Weights of a small image classifier.
Model: norm groupnorm, depths [2, 4, 4].
Training: adamw at rate 0.0027, batches of 384, held-out accuracy 94%.
Rows from block 7, named by matrix and row number. Rows with one number belong to one channel. Each number is 500 + 25 x the weight over its row's rms, rounded and kept within 0 to 999. All counts start at 0. Numbers have three digits each. After the name is the row's rms in percent of the matrix's.
# convs0: first 3x3 conv (model.blocks.7.convs.0.weight, 96x96x3x3), inputs 88-95, a 3x3 kernel for each
# convs1: second 3x3 conv (model.blocks.7.convs.1.weight, 96x96x3x3, transposed), outputs 88-95, a 3x3 kernel for each
convs0.0 103:478441495502456485455517497507489537490457528471482495496461487459448521476491510490504486503480458477475486503504466465509496461453443512507524522526498532499511481494485543558540542555540507517509500539520492514464
convs0.1 098:547514493538496522503519507496502488523503495466491489501513470526543495481521481489511511479489494458443528488477497481516543483483530538540534531501521494488482516480512502498487505521507488518488506521516475490500
convs0.2 096:484489496491470498529516482460428435475423461465484495455522488496492491492499481486493503496503510529508482503543482529549495501535484490490502508517512480485498523511482506504502515484521467502467473497521477539518
convs0.3 096:533510505492494498500490496492510478511501489478520497548510527464529510481467508488512518537536525498559478553519496534488506525518474515512516474469503489480517530464551532524539511491518505511473493519503490542517
convs0.4 093:452505518473466495538502499505507490517518476549485532451481483490489539506496496531531547504513564535550575497504496476477473472488506512550510531547522519559547495527501471486518546515488533500509502472510503513540
convs0.5 102:468485518511469501455515513477471477463500463464431483515522502524504505515525538516508484517504461476492472495524514560485504542535508509487482519498456495468494489488474488530472492513487570558519479490506524519505
convs0.6 097:509462506519508533484509499475454462483436470469466515435452467459498512478472449495513511498489530503494497481483458484458478517493534522536486555547484522528508515565508549560517494522495465436416453455475452491513
convs0.7 102:486498510504507495510515524477520473491477504510527498546561526474515497501509513475523514538524504507531507513501502552539441455482476500495473518533543456524530515491512538546462475525513486467477460503505523517500
convs0.8 096:478505463465495490517477499510472457498483473496522501500493537487487486466508497548541505506498531487514548433451485492470519465524496458499512508503496504528529449534474519492480483444478518536503466503487458420477
convs0.9 099:539563531516520523502468529480451459463485506480471493492553464451536534470475488475480469482460479495496501466487463450470507461451488516516483499501533466496491480505507515520493513490501516488478492483455460482523
convs0.10 099:463440465476439486497444483478493474524508484522511503478476537519527547493493491499523457478490513447534508496506516487465473525490481522514484477518515475531485507544494530535472506574540510507478490514534513503529
convs0.11 104:500493486490473473472475478498470459494520474491508468542517497513509504490511487526466470528534505498529527524509526501472472486528527509546498540536492533475515503531502515524543546479465512518481491499508460511488
convs0.12 102:518515494542532513517523511467508471534529516477496492523526506502504504534484494515497476499500476514496465517557503533498496520499495506491495521522500488498501489458526443464492470487473505502487477531483543554504
convs0.13 098:499508492459493505499523478478527493528492484532481513528495457501464492480451492530507480509495510493542505494466506451472535493477466506476510542478469499492519446492481476465534402486485501501524503469536483487506
convs0.14 097:458498453481471486463488494460479479485465469501497498488544453514531471457547472572530515490492501521505494499526521450496509471480515485478521512493490517484521523509527527493500524550459546530504519489499489491516
convs0.15 116:478525476514532509532513511506528515524543542530570520527498529490515502519532502490497479518485462524501484495525497479478495488449484439494505486473474481497482496486502514514511512508497510518459516465478480429502
convs0.16 111:510471471483501511464494478495506509513488483553499535524512486537534530497500484516484512493464485505459512487476494471523459517512529521516545512469483519521512506526489518566524523501517488485510489503506493524512
convs0.17 106:492518501504505480505539521421447456424420470454469474515503529535543510546509533506493489503487488476489497567551500575536519503509493495500495481508485511484486486472476488457473501484475473444439522541510539539481
convs0.18 103:482521541519530497483486497511527489508521497482487473502529516533498515460522511496461452453486483515504441494477506491483478519425472495477519482493475530504509484526539457505528484457532463495518444497486493435506
convs0.19 095:490513523496488492481497505513482498493448457449456470520538532557538524500532516457491459491495498495511531496499532511530521513528546511516512512521518507520522487505502500537482486553514502507496503484516485484497
convs0.20 087:518486491511497500494494523490490498457503490491466484541502511506469488517478515464512495485470499483485445537539534520547547479509524502504454505497493496530508431467485500502481498507491503512494494512559535541568
convs0.21 093:512513492518519490506515506530476490515503496502547544527501497499512493503514523518493516506485463502458540473473530487476487492462467514507477486474468485472461500478470459510487510511501510485456460492513518499529
convs0.22 121:502489504498480504481496504470498489462512485487475481517507464498528489506499469529513521484526503494516504528519505505516520508507482479498476459468506472510485506539506522549497483478523500519502526515500505487508
convs0.23 097:432448428476476455431453418469505509493476470516481461532491503502501493475474412500469492491468511478485509500519505516517523511489495500509500507516505496496527489469473509538469497506523499510500528495511515506500
convs0.24 103:512512512487480504494481510434525498529499506480519519472499499513491509513496489473516508469492509483473535500505508513469498513478511474505490487499505504478475488494461500493502513508520468487469493517511477493511
convs0.25 099:515461469533497526479518482533470476516523489488503482464443434451456455450469489474518516480436502473484484498503525479514492473481475537508485521539494476463465458480515495468519483467489506479532453464519533476468
convs0.26 094:528496500510482514533515515472463473467436488490473498494521551510513497514489516518492477530484486457461479522497540479497535510513531467490496498509486494498492528524521515499522475511473525533506524475480501496473
convs0.27 109:516476452488469475493508440471447441481446470483488493464478506480544493494452520503448489473484532487494524487452461492461513522465448488511507463505518488472486486479477509467437464462476521534474467469463473466489
convs0.28 097:473478462488519517499488445480498490529488518545523502536523494497514522505519472508498478503490480478517528504522517523458516514499499511464509519504467498529506498475486501484482526515497531538526499510496525509478
convs0.29 102:531552476546536519507528506497521538494473509476458479501529523508491512490503521505461479441483470513476477516497508539512511528517527474505515483525531531523509459500560499459484495461478519516550540531525513489495
convs0.30 103:495501478507507476511483481493524495497499528499529479483501535493500508550549490436469472489502483495502545490451513499482520547493496513509526521520531519545547484551515489514529511509503522498501466437477457442457
convs0.31 093:454438494462445473490464511499522480527541524541530518462532458484489543494489505527511518511456449523494511523497505429447481483468521530497501484484483487477453530514539494504519516507485520478489486487485532479484
convs0.32 098:498469436470487497505472485519501560515487525524459501496510482529518492524465445508516511521513517553538514520519501508487509495513527503513530519542528517484524570545542532553544484534554500482489462485504473483465
convs0.33 111:469492499540507511472486504508462520504495492513526503483480472451491495464480511509491529507499492485521559519497496469487488502499460527519532518538557541519489477473470460461459482487493469482477444480482452507507
convs0.34 105:483504516496510483476504493491488456494523478529485490494516506515526499458477471463513504493521495496503484498437460462463471485457465465495500513527542500504479534492495481479518492494518471545525541507532513490515
convs0.35 096:474480509493465454504478461487521454486464494464496498483502483488484471479489459492517498538503531525532514516517534524490522554515524510523555522546608546572564463513509525497482556579531512472522468498477498499509
convs0.36 098:442477503448440480474444489511478491527522502512494493534495538486527506497474507532519544527491506481526487506480510483494482500475478533528515520545511479519514480488461478481504495488497484470483451506537444511515
convs0.37 096:490477506529495515512503499478508474451483496460498488531475475552455521479498475521579565548547519499532493472433499488454435420427462522522521506520481498499488487527513499489441481542516460462505470478507473507518
convs0.38 099:501516491453487514472456498513481487532473505499543498450509484485455475474504524536488527448504492484466524491517490519500524535517533505520504515488492468505495499487495505499486503517496500491474464501506474486528
convs0.39 095:507514466498478480530517506485523512503515462514530471494550535471482549476503504487509454498535458536520503522508495525531532522521513494486500482509497462499469478494507496479481503478483469528519451452502514523495
convs0.40 092:465504456493482493488530484514509479520467510491509500463507487467473490502514506471478459526517508504481505504495510496496495504495446521520493498486542486455497500521511508500526522481508504473491503490504538524528
convs0.41 093:519527539535530524543525535500506501505515500515521514512482514510503512505467530535558529533522528526533502469534504479492518457528458532503517503515512545549549495473484509489492505471479517484523492523533541504526
convs0.42 104:487478487480472491519486526511502525524525502551530525516503499504476498499488478455467484492475493478458485502490509481489462473511486464488461472472459466484459488516520486489457449466474461451475467488513506507513
convs0.43 097:464517480492481485510482511488434488462496446478514506531505548523447514516542501514544502480533526487477498513522497527509473507503488483497515475488485454472475469479492485514501463511445505505490492513522523559550
convs0.44 108:472439479503483476462492447461500478472521493478515509521511520481453470500479504512474456497518472517493491531499466561535459502514479471490465508517467496478479442427451450449465448487473478474461503543518555540543
convs0.45 106:493496488486471524492501491468481497478517531515493498519476509467486468478488494508492501499512512526479542533518495532541475540528489527556500501521475482493483458474454441464506442468463433498479532520524533542493
convs0.46 100:468496520477501546492496516512514525498531487504497504506514529538524503491492464525503533514520489532505520501523515468506511481457454501518498461522478458488506518471479452498432514494504521555521527538491477484508
convs0.47 108:481481496498503493530477455470477446487513489524532542498518499477481459497457517464489492506522487519486498541553511535541514518546504507541507520509487470528464504505512419461472461489475445490496492510499468486499
convs0.48 095:481488454512496473453455467481483467476463451481445468468450462471484461465457438466482486486480476509516472526524509529528539527548534523530480535541485486461461509548519519534513493529509532538524489492516503485495
convs0.49 099:519476507483522508507520504476462489488512479472551540531541524537512505552514524520500531508508488524482509514494492476518514459474492459456467432464493458496481499505458521514492438522506503457456534537482495528521
convs0.50 100:494480448481455447410437465496494483458462481514492496487478514462470479479496496530521534491547500547542544463443445419437451429439464565544513560539529545560511472495499483506518509488531498502526501487457463490461
convs0.51 107:471524504480511507534534493518515515518479551472513511537487478458499508505481491492509549522521511518544537486498511520498486491509504513519483508511492500540465525527496514530497505529490496495501478499492464485512
convs0.52 101:497467476470457500497492451483508482471493505498497531483462501433443474485449460549496459495513486462480488520514479510495503493462504483458458474467483476505499517517506504537462505509517483489447503512542506537549
convs0.53 099:488510471525516484527481451427463491513495512496480489460469438529498451460517484548509521540516496487508494505499511494499506480488499477501498489492526506527488478471455480510512458505533496472516504483458509447513
convs0.54 102:499468513481486497504480473478553492499572509510525472535490507488514476505456483487517518526547512485504502463502505501447484543508455481520514536548505501488488484485475505514463494511463465498487513515514511514519
convs0.55 095:468491472510480466513453470513494464485497471535515495529508516530491544514505495512480509481495495532503481552541569528565526508531542490530489532562526481476482486482500489498456474506523491516533499488519529474511
convs0.56 093:501498506546548532534557514512530497527514511501499478473482528477530525493511509522483481496487473516440500460472485468528497468504531524502511511482516485495478476531521498517486521467484501529523494535510496486495
convs0.57 098:507513523508538517523554505446504531505521510533448529493494521507537538522515505528515509532511524484494521528520529539496483503498494518536519469529529532531510500482455469454474528469474487518517469499519516501514
convs0.58 099:522530512539500537522515509476514481497504474499490530522537532445505476512507468500490484520531527504527507503540518507505528532509513484492461525498494464505489515533499553512507506478508473474494470517505456503503
convs0.59 107:508515510521515514502524506540503522475523497502516491489468469481521489454448435471501475501514504498499511508527517489501498497537485495477486501505475459502440494473482487516520494488473453495510477504482497492499
convs0.60 103:521482507535525504499479470494499513496471466474536469557534533481502491535513516520525516505524481471490521542505473487523458507517487452460528481508534481522491518503531513496501493480467503502473509559503498537510
convs0.61 094:505506506525523477486504485520540546489543524515474486513510501481501557509480520526552556523486539490508497474452495478483497478487518549499508549508511532532503520542489551512531508517537476484509446504481529495494
convs0.62 095:510521522512523514496553524471487461476501471508478471486496496508562548464505508501445455485505503502531474485504490422521490477485482474475517530551473534545507522487533506469482451498470457528537482468519465478499
convs0.63 106:520487495524494467496494494478527499504463470500501544481498497531532520470527482467502493487508494496497471489546496507508478533499514515470512509530535505544486467486522478537546526534491484522479485516491475476517
convs0.64 092:477511525495511530502534510511510455499491468513517451482443496459474488510498552524510498555531481542534514502506501487489512476461481536543504520531522469489500476519483504472499482473476473465491464462503468491498
convs0.65 096:475465486415417439474428458495498466521481482509514537467479527515497517502513519452493514501520465467496526505489514513487496523531497523548531513515521487474496526509525541537504545532517485484497494471481509504492
convs0.66 106:503488483492540533531502506507462516467485467523486512507465498477496459526499480468464464483512499497500485525489463488476491518526501498517518493518516517502487485521543528536512534517520486482462472521495514529536
convs0.67 100:467450516470477508495446482476530536514483513479560511457493474471472496471446421519516539537494529540510499509487486492481484485463483506523478478530513516482520546530589537546558514539511505478515525508505521485491
convs0.68 093:471491512506491481495510485452471438473447489493482463478546503511505521493470491483513476532499490506491480470489502488458502506508499553543531566553540524497474497521480486477478496499503491475480443464494514493515
convs0.69 096:503497497501471482480484499471499487489498480520495488490520500483504485522485496502507513527544536489515508529511523501486509513517520494526531517550497475486495489472488503518484481483468495480473459473454486474518
convs0.70 102:533520522497505527522477490491513494486540506496472468500489465435496516495458470505488489521499543563542509491470487481479444485492464485479505464457522465478500494487527530492536536517521508481511477445478501512510
convs0.71 106:532512478481470516514502499501526492486477486471490467503516483514564504489528546530493496503499501514489475511507510492468491514517539519521493541525512498504481506491478551548460557509503499494519463498482507489484
convs0.72 095:495523506480527541506510516521470492531506478518535474532496487486485458474488494515528509553519520495519521482461466494492470484505499580531476521532437479485463517497486476469493482505503502463475484495499496527512
convs0.73 107:526536484472487515481482511486487506518491486491451452524496530486515477482493534469479490508502547478484506476468409477454461497467482519527492506517531523494486519509490464490526509546513520467493530466487442507481
convs0.74 099:504527525489510516507477472473470508491471520484535537467513498489506468523496547512504534477512531495474523493495473477499498499467458500509489510460461483491494515496504541511531530497480476506502519522536517541493
convs0.75 107:488503530497483509512538539477484469484481471460496464442452497494478508533512545544557535556543485490533474538535480518537504468472487528532510543522510498487480496505490525502483478493518457498439482532500526516456
convs0.76 103:511537543490492515495494502504474502529529476493485523483464504486462479511515496500537497513536493496475511543537510535510551509522469488502506485506500531465496485481476491509495471436483486525468468453471488491477
convs0.77 093:466511477508537496514503508495489468494522501511501521480479519486471476452501485520492453487468489464463478485488507537486517489511499435502539467478509480532498508512463463527471507555494522502467538531507552520524
convs0.78 102:508472525493482529521521484482503489505509487533530531463483511445461523484509487511437481478456463476446492512485542491483515505484512490496487470481482486496489515481492508509440499477491518521521480507524506549557
convs0.79 097:514511541506521501519512512513469508476488454497465453480476546506541527508541534521506496504517514547528450535496469501457461528530505541507483509506471508519516529463524502470490494499498508494511503517451509496468
convs0.80 098:492475501490493481449462479511480483489542537503464523484470481468478461504469486527517512533484537500517486525514494506476489511503472542515480527528515471501481500482479511546498505538501500491487500505497511525555
convs0.81 093:522511510494519513546533530488480458486478512494503522504518561551523473487517499510475542468514471490487494479472493476485479495528499512511547513497543535540453494536506510508495477494541497466492494477491476503502
convs0.82 094:440482465483479420462500471521518514526525486488506508493524509451496505515467526519532530556511508494491481478408475468457491463498485508502507471506522512520482532499542496558547503524508505550527572512482510506470
convs0.83 095:519485485544528498465503493476486510507521526510548522510537510525517535462506516506494522495475483539499494510499514504497506508523510515503482454531482490483475528493472485464510514510510481479471480507514512513515
convs0.84 102:517502514496482499505487498482486442471468492506506528476460499460453442491511486488521515513475493490499491547488513514500512555496535506490487513477498494470472477496434557472487500467453537535540550516523558537527
convs0.85 097:520531516509520522545524511485485493466471458443514477484523534502492518502495508513464461470506479500494500512477542489495497439469459514525508500498504477511473489505498487471447472456454512485484501458457533494481
convs0.86 089:483491515473442501463488533511494489501503469530539497497491506493468480505483496498508486543551535510442548507536566466482484477475506548553482532534512511501507503475453502493492481494453490479486471483476498489511
convs0.87 100:512508509527509527485524514494476453513492475502506517468447465500500490467478495507521502487500525517489486510505498479473475496483508495467499489475461521476463578540513539474507521563496506506491517496512544518508
convs1.0 097:467465509445460461474480492506503510494483497560503529552507489460500467484489436507497527493485533508540520488501497530477499488491486523465464489484410568521502497448482464431475467468510511482488489507474527506502
convs1.1 101:524504513464473485430494471515532488552501528480491484487480496486470475483538511530514506515463531558498490536497513486502487505521518511510464464509465482487485487471496522467491522486518480529509469466503476450511
convs1.2 096:509505482523512507485534520488501499516511505510501453501454548527488517453487508478489449466448446476439455501480476490486507494484519520511519476521520540518516458460501426500488474462480482492493502525502525511540
convs1.3 097:508475483507483493500510490557521538535504535469484516511503482494495501502499507507484511499497501468453481479476491509485471495520497525472458487503442505470489504523524516521535507528527499491521536474494515480501
convs1.4 096:507493500492505486509475489487516488506475485489524456554538493487545493517479495504527504483498490521530488493444543484453482496489475500494496469454472489493498503525499487480497494493486494511536504504542519530483
convs1.5 098:475501456493469453516489439483472481490487422483465483520513487515476491504514474555506507537509491534522506504513522492521501503542510506463539502516520482489494485476509509493520484497515513492515528528455514500492
convs1.6 099:474495503513469456504470453457494459486486501504491447506479489496513481499540486485485526484536525503498499476479475463467485441440489498493483476494519509556499504469503468483480509487512500529528499512520518536490
convs1.7 100:508528505516510505470478487509493467500492472475477509517471510489481549495495486520495518483481495518485504514502499508508487525493451515533529569535543478491511493466466496499473537477486464516526531470522520482476
convs1.8 093:485486496502507511495504527518541571533554535526517486487513500480512509481467471476492435500497506465475517499528556513530509516514500522480493496499470519508485483498511484487503490515500491519467513491524485542503
convs1.9 099:492444508483482472486498475499476485489491484502452538525499463499518506475486523480488493446472496496466483473504513496524506509491519523497477528553511468500495495491550504453479468499478474457490516494457496456502
convs1.10 096:529516503527494505534477512496532520518515504513519499461490514528524522530500518503508505504497472488498489507479505472483503491511497508469523431490461467448471514499512493536481522495506468476499492466527516502493
convs1.11 099:507543505535527552525514529521473462494464462504475483527533490542494535511506499483531479513462473517538500484482474491426445461481460535499442524506509494489518503502478494534502532483509466467485507481483505450506
convs1.12 103:512491503487463456537500517499487474501517514481500490469519487475491484505498504519446496475484470498501511502480484472480500503523472497489546462491505476512493509516519526497501493508500527525489511482557505563517
convs1.13 098:493479477483460495496452526525488528510492479484480470523496500539520536504522519500489506511505495501483465499492513486476447476486529490527537508510522487494501516580537528545504544548511483496500533476551508525508
convs1.14 100:512516493516505539488510472448455489464499511475487462501448511473490459527471498510532495476479488505485475518529510533517527510540512524539505508504519522510526521533532525563496519503550493479531440529538537533514
convs1.15 094:481443492484454477523497478482553453465515498456477470447505507529516504509498526518498498481521507523501556527504526505515471493496492543469503448505459464489525495494493488515520508492499483415478508514484500475510
convs1.16 096:501468479490477499536491504510477522507511520500505505489506533515534530476507522522550517487492540535524539501515531519519541516509517493500470480487492509470499497513511505530503489517457477484515483458478531495501
convs1.17 107:510507509502505498514515512490494505481517493485456479506474498497485508483485489501506498498480488499483486528516537533526528536522524501504514507498506519493514528532520529538526547540515484489498496515497498511476
convs1.18 095:471464504458457424475452482490561498542533529529484537533516501534504474522540526504503524431445507488469463515494494514476502500481480492501532510480479490470471508476493520512535537508530533523495483509503516510553
convs1.19 090:483493485494508481506472497454465443475470477499456490505545515530547545501533515511480499501505499488502501493483471470484480492472456490490509517487520517501521580554551589550564575557538507504499510467509451496503
convs1.20 102:503514513474469523493488482515539500503522496520519485534568530556508509564519491494474463496479497477474470515512516467520542530491533460460525478499531497487521523553531530495521534541525486480488496494506514506500
convs1.21 099:512516502520555541534544549482495526516508514444458498571522491469553510536485487500486505503513505525518520503490457537493509466477472446500497513470499419536427501534517519560542493526508510508529498505491504480515
convs1.22 108:507501530510513528525523513499503518517514496510507483486475520498521517484498510492490510506492484458453492524497512493514515502506509509523524521533548515521542415444419430452459423442428493503511494478484491530524
convs1.23 109:486458427477432456519465498543561521569536550510547519498497499519499477496496487503500481507486494483508501458476485482487506503514499485459470517492504479509515529542520507510520524526547484494509480497505532518528
convs1.24 098:503526527552487530533481545591547539550515501512491502498505500511522471562514506486541537494486496490458495461477501504466481452507499457503474453445453461465530530501495535502496507471530479498490518541521514522549
convs1.25 094:542479510508503492493525508505546509527557516504548506523493478474472476533422462519525509509521512551517525518496479512507487526491494518470507468524497512519552554511504491490522479502478485480476459515546508574523
convs1.26 102:513518510520499519492508527480470493517484532478485485504514495487503505490500517508510510519502501507518510479484473509483511495490498524560547523569535496537490553510512515510501542534504481521499534532528543510522
convs1.27 097:503515525486503519518525510532516514510558513534501520505511535470478513527504500478496488484454502488485512499493414540483485486500456484499521503519551534513501471527522464521518505478490455496491467476535480470516
convs1.28 096:504471489476484484501485507524538496525530531481534541486457482492458499534516508472491485465484499480505503510495520501503531542549545489461499464494488496480457504514516507514508496498535497492489492490487504509489
convs1.29 103:515487523490482494473466488461518497462516502477511502484505510462485470469503478462493529513508502501525519549544523529518509543527549464477460463489478461466457527497513499476482493496480455486479505459493479484493
convs1.30 096:536550525527528540532519563515528514484485494531522508503496537538510482542513519449452435463477459478504443477464447495485511487491480492486482505478505495510516543495481493495507488480510470504491477505510466520482
convs1.31 096:510493488469510487500469527523529502547541548471510505498533534489487479482498472532499519501523511543515555497461505484477472492501472531472470476506493484472536519500475508498459469531503447509468480478495524475521
convs1.32 098:539511496520523492515505525494530489521511499509523519460473495476503458488493475581529502533564512532534551504498455461481483525496483491460471437513463467540477428467445474476478460494475500457505489507504478503509
convs1.33 097:492483451455468456478466455533522513517535520483506441508496510484502507520496520481488489483521532505531522524470518497485474458501515508531529543500466545503508481516540536515500468481482503497476499506499539531530
convs1.34 096:492487461494492480455501502523529491505560572515532541536496495458509493502509529498453478478460468456479496511497505480495464483525517475525469452495489474472512465480490492497497498461489503509503539522525546521500
convs1.35 105:500471461476464483473497493531482465524535454501494497507518511481505523447486499532520544525527545526578560455497494483482528498508509472490492506506480500459484481434511485505474490512542492488481538516545550517516
convs1.36 099:492476495499513462502528515468464496505519469509480505481528459534532506472500537511519510531518529496517503501474511458505483445464504460528460504513538533499515483486459489470499475487488456480508456495467470462502
convs1.37 103:522513516537515554532531531412516467502484492476489460500469490470472480455486478523496490470520495500515508536499540540480496507504489479476548538557531503517541486482463500493481506501480506496500492529512497497530
convs1.38 101:478454478481462488494496489479426473467457452521447466503512500455460522495457502505517494516532527504525502499487542534536498530526543558490468508480469486516471497511517477484512506499484488539533540499528522561511
convs1.39 096:512486516493499485495505499520508512471494479515490501489476461489486512507460479490465466464471463490486492534513515489514558561518533457496480494457452489459480491526521477485530510526474486486517481494487502502480
convs1.40 095:490510514521507476493490501473486482522506533493471537490484488505475511463479518446477483449452459512492458500512505511502499499510513465486497461484537499508491507490500497472485476502510539531524522532549551531537
convs1.41 095:560537505513520506474520534492474469513512501537497444526467502455511482435480486459481464494449496493472479493458487491494492473524483532488559505509518510512534516509507506492487476494483500487459492467459486469492
convs1.42 107:523521543526501525498496494505456483457484457485470442540520552504502491504496519505521493520486521521527549488489477509510526495531526482519503482501483547532478502512480475497479489474511432446465473485506490494467
convs1.43 097:517536518501525550517525524496515485493496506508492492489509542500471479480452503517523535496497517528498545490516464512509502484477495527510530527526559494522536506503468463453488499495502476455447493456488487480487
convs1.44 110:482498498487500509479491504513498491492476477497503491486502502517543508524534506523498502526507509508498497500510510496498500507520480537523507521515537483526507457499479530460487504498492501500498515521501480475449
convs1.45 099:514489500509494504515515504479468492465445486419427482546523526507541516523520494518537504502534517522467503495517482505508498493501489505574489546528523532507478523485525487494507480489513513506512509526519462492494
convs1.46 103:502480478520523511496476483485475509464459473459455472486473503488486509490499505469518485485486461446468457491522525520496505520497485468520557510522503541517510457470514529457526468463451527538504517525535502516506
convs1.47 104:513517512506475508496486493496448505455482473471495480535490488525525495515511508490484493498481479504493500487515517490519515489483505527530555536495536524520501502478501481489489499471470506510489519523510495504479
convs1.48 096:491484505490468501467468493519499507498536504479485493489476510489508481490491492538495513506510511513500500505501510509508512510517507519534516541512509505515508483482511476480487485504518471485477454482520449459461
convs1.49 103:525504495481501508508512500482509491531507522503469513507520511503529493488498488501526497465489464479479483481489528512508500497528545445461446480466459465458464559513535516515544543498555499491474501510492541530519
convs1.50 106:471471478475449440433443447526523500519553548505525516546511496514490500497509507545560518524498506522528514506521498496510523548495503491517524482526511476517517511486493470480482484480515515501500515473498529503497
convs1.51 103:538511538502520497488506511517487542508501473479501506480499481527520528479500520512481493494465492485501509483496512465472472493497516498487576525544503533498522496487471511469477472489482504501488500500483499498539
convs1.52 100:446481492483476486491484482539509552510566544493502507511472518525499506505477478468498499490472462467458459522514479536522528491476490529499495506461449461490523532518535505516517530487524465497506487457486489550502
convs1.53 104:480482505480479466489475513521475475497506513496513516500473475501482478504457485499509504510507519513484520468462482486479462508485453492478465476468489454465487497483486472473483519494519506463512497490515497506519
convs1.54 105:511486461498449478495498490510526472486525532510499512449454464496500467455503443476488518453467479444440480489485555469492494472454533503469516484514498484473519489513521477507501470548498545477535478544516546527520
convs1.55 098:484522513495537533518506512523443506448484512505520452512533512518476481522533526481554507492491471467487465479496472482481505476505531460504493469513456515516509523485498527508529510520518503469489528487461514488504
convs1.56 100:526480491503482505475486494544548572521522539500539505507487508495481501497483524495503471483488459487471480487511489486496480482496519508478462473430452504483523475499499485472500495495496505497482511520530557498565
convs1.57 100:522516493482467495462480496498521494522519481482538487476449498482482493491523552516495464490475462485499496509477504497478529506450518499519536481480502495463498483495475475524503504475476490488489485529490492491515
convs1.58 107:489490480490497488511488481487522488518506507511482525508478497536487528488506482503519485527500493525499540484485461477517469500511456519478511522504518457518469518506519521534514514491524491468494472477472509504487
convs1.59 108:478475494481501499453478521526545533547539494508501526485492507499475486444470426465513521477480500501508502489464494487447479478490503490455480485462496495530498484485483514480509496512477532500514503549571506547525
convs1.60 097:526579540549578571512540535472507505498491525495492470477506512504430514452537518454470455469479472530471479502498461494500495471509441560546535544507488495474518510475495494515498484488493499479484501467499489499509
convs1.61 097:492486524510503506488502518549505528484490504478496521449477439474501490491496497527521471485524513503515484505453525489467497511462522469466466466442505463458447496507525507505516486479511505444479480508478495476522
convs1.62 099:498524513550544554535536554512512519475553495492520467482493479467505473541481526493487511484503473525540533512486532525533490485483496491521529513576487579478481477454500483500525481533528449455487499503461472527511
convs1.63 099:468495455501506514470502502538492508474482485496468483444516492467472494487472490485542490509491483516484468505472465517512483535493528493512512542511510519539505442534501469506476432493463496514448496512507507502500
convs1.64 105:520499537527551561522540525494476493500491482490505488467477484478481467486495457537520555561517504547534542539533500481463501546503503525520488535521491517495455518525501471515501483514520490526493516535481484499525
convs1.65 096:479464499479483484491466497469526492514525528476473483465503499510496517495493480514504501503512558497492485500507473469482510514511487454484488488482439451476436489482495489479477488466480528538562559527530535547505
convs1.66 111:529499507519498507510507509473482494514519513501467481530497500488476496525538538484485469461461498466487497483504507491516504463506504465467472471498467495504468493519528495541539491526528501519505492471496496503463
convs1.67 095:493524525492478472482505461493488475524535509521505523493490470479435444459506502532545543514516510500482501503486500456468506496503522526471498520525509460436462482498512472493504468499514479498531499539530540494522
convs1.68 104:517507505516512533514521520532528520522542542485505498513522477493479483506518488513507517487486508510499520520512495518513509506515491503526514509503505514526504496470484493501484499490476493488497462502493493506490
convs1.69 107:481485494504481513490517496512513514543505519518497504515525531526468494524495525503488511488494521525516531496479497467502508487504516485432473491491484500480497485498507492506493474519485513504500482503512490490510
convs1.70 098:468544510529523520485529489493487504501533480532510553486510475478478476435476478528550481487505489499515495503481508510508502529529490517465527501533472546493458426510516513503468485494520525525483493541498494503541
convs1.71 098:488503505501523499484492492518485498487462493497452471498457478476492467493473473480470481485496501494511507547543507533507529513517512490515520518506526532482528478515457517490491494482480499478440455426483490485530
convs1.72 103:485476482466510519508514515448484478515461478497475477492455456529576516445511512509481487515500518538513504509482474506479511512514503480493528513534532498495519489539443488521496490493516472513478499488520535494495
convs1.73 107:503527500526496520539548566445477499495488465503499510551566570513522510501514536602519491549494504536554526530478496493488488488509490457549503484521508501514477496460545447471494516437484521477497502509522472509488
convs1.74 099:511519482513528499499528512470490511500494553474500474486493530461518522485483514480490468537524503461550514514509476482512509513503524466505519459441495481489474496529460478503472502499527541477493501498496474559533
convs1.75 108:495505475488515489483494500478504506505512504479519482478484515497498508490483516466479531500525509499506525507542497521515546530526544500497517503490508501507494496530536512501494503536502447498498495493505491469472
convs1.76 100:489513502511465483473511507509488478494454491497444499500497487505479507559483470487518479479498504500498490511518507475478479484503492437517486480496489532532488493502516486472503499523487545548510503527542541497469
convs1.77 086:504464464475476455464490505520474493480564502490513544481471525484483506486499517411443466455463446497468455473501508464493514472557496507518545535540499511527524480471502484503497455480503504450468479444522501499518
convs1.78 108:528506502518503502516500507500468480483477513488500481519462486470491478463491478536546518531529528529502527534542527528495516517503497493526529514515529509525521505503479500500478471479505515507526480504520533489519
convs1.79 103:545509481538501498516522473523481471508476510540487495499489449534550475466479474492512529502490512491478494516521515530499508525521555478496486491470513510469468511517535513516522498524495476507511521526520496511485
convs1.80 104:492488482486489491505511490480483448470545482464500474505517506491556524533507492520524522549545527548536540459537464449502451482500484525475502491511487491497499486480472525469513506496534467503483466491504486485457
convs1.81 094:485501524520488543481517521524486491530479502476508525539480487513493511512515498503508516526487508495499515542459491487545487513495488503523474490504510504489507480482499488492464480499472507521519504541497492484508
convs1.82 089:485482478498494472513491476501487491519543555529562487526525508526528547528530524506507508505514517487530508523496491499504468489507484531481493507505486475500522497524516529505506497488474496525530568510506523475490
convs1.83 103:524515518542520523527522507495502466518498478504529465520509523489519503533520568490522510549544518519534503501485523521478482484512460526580522528493543505488537513526494490525513511503512465499463445451454461490508
convs1.84 101:508497473500511501502474484504480506476491453477469499496476508513492520516497516498506514509462486488468483532501541487493519497498471481461477526517527504527516485489507525457525508518492452483466510482486496486518
convs1.85 091:481514487494473500479515496526516502532540512535512524510504545530490532510470522483477471479466489491519466465454446469486476492484507500535527510544509472459487517509487511511480482504515486495498517483513506510478
convs1.86 098:506492476492467469493465447517493498502523508491457514489508512495527499502556466504475497505475520499512511500486486545512488519504534469505468487485515482570515540480518488512495497452494522479504522523510533517504
convs1.87 102:474494512532475451544487484506496482502489489506501465435493461490461471493454502567525535587524539540520513506532521514519560537510583489461475457506446444515487520508490493475469476506507498493486489515503533493514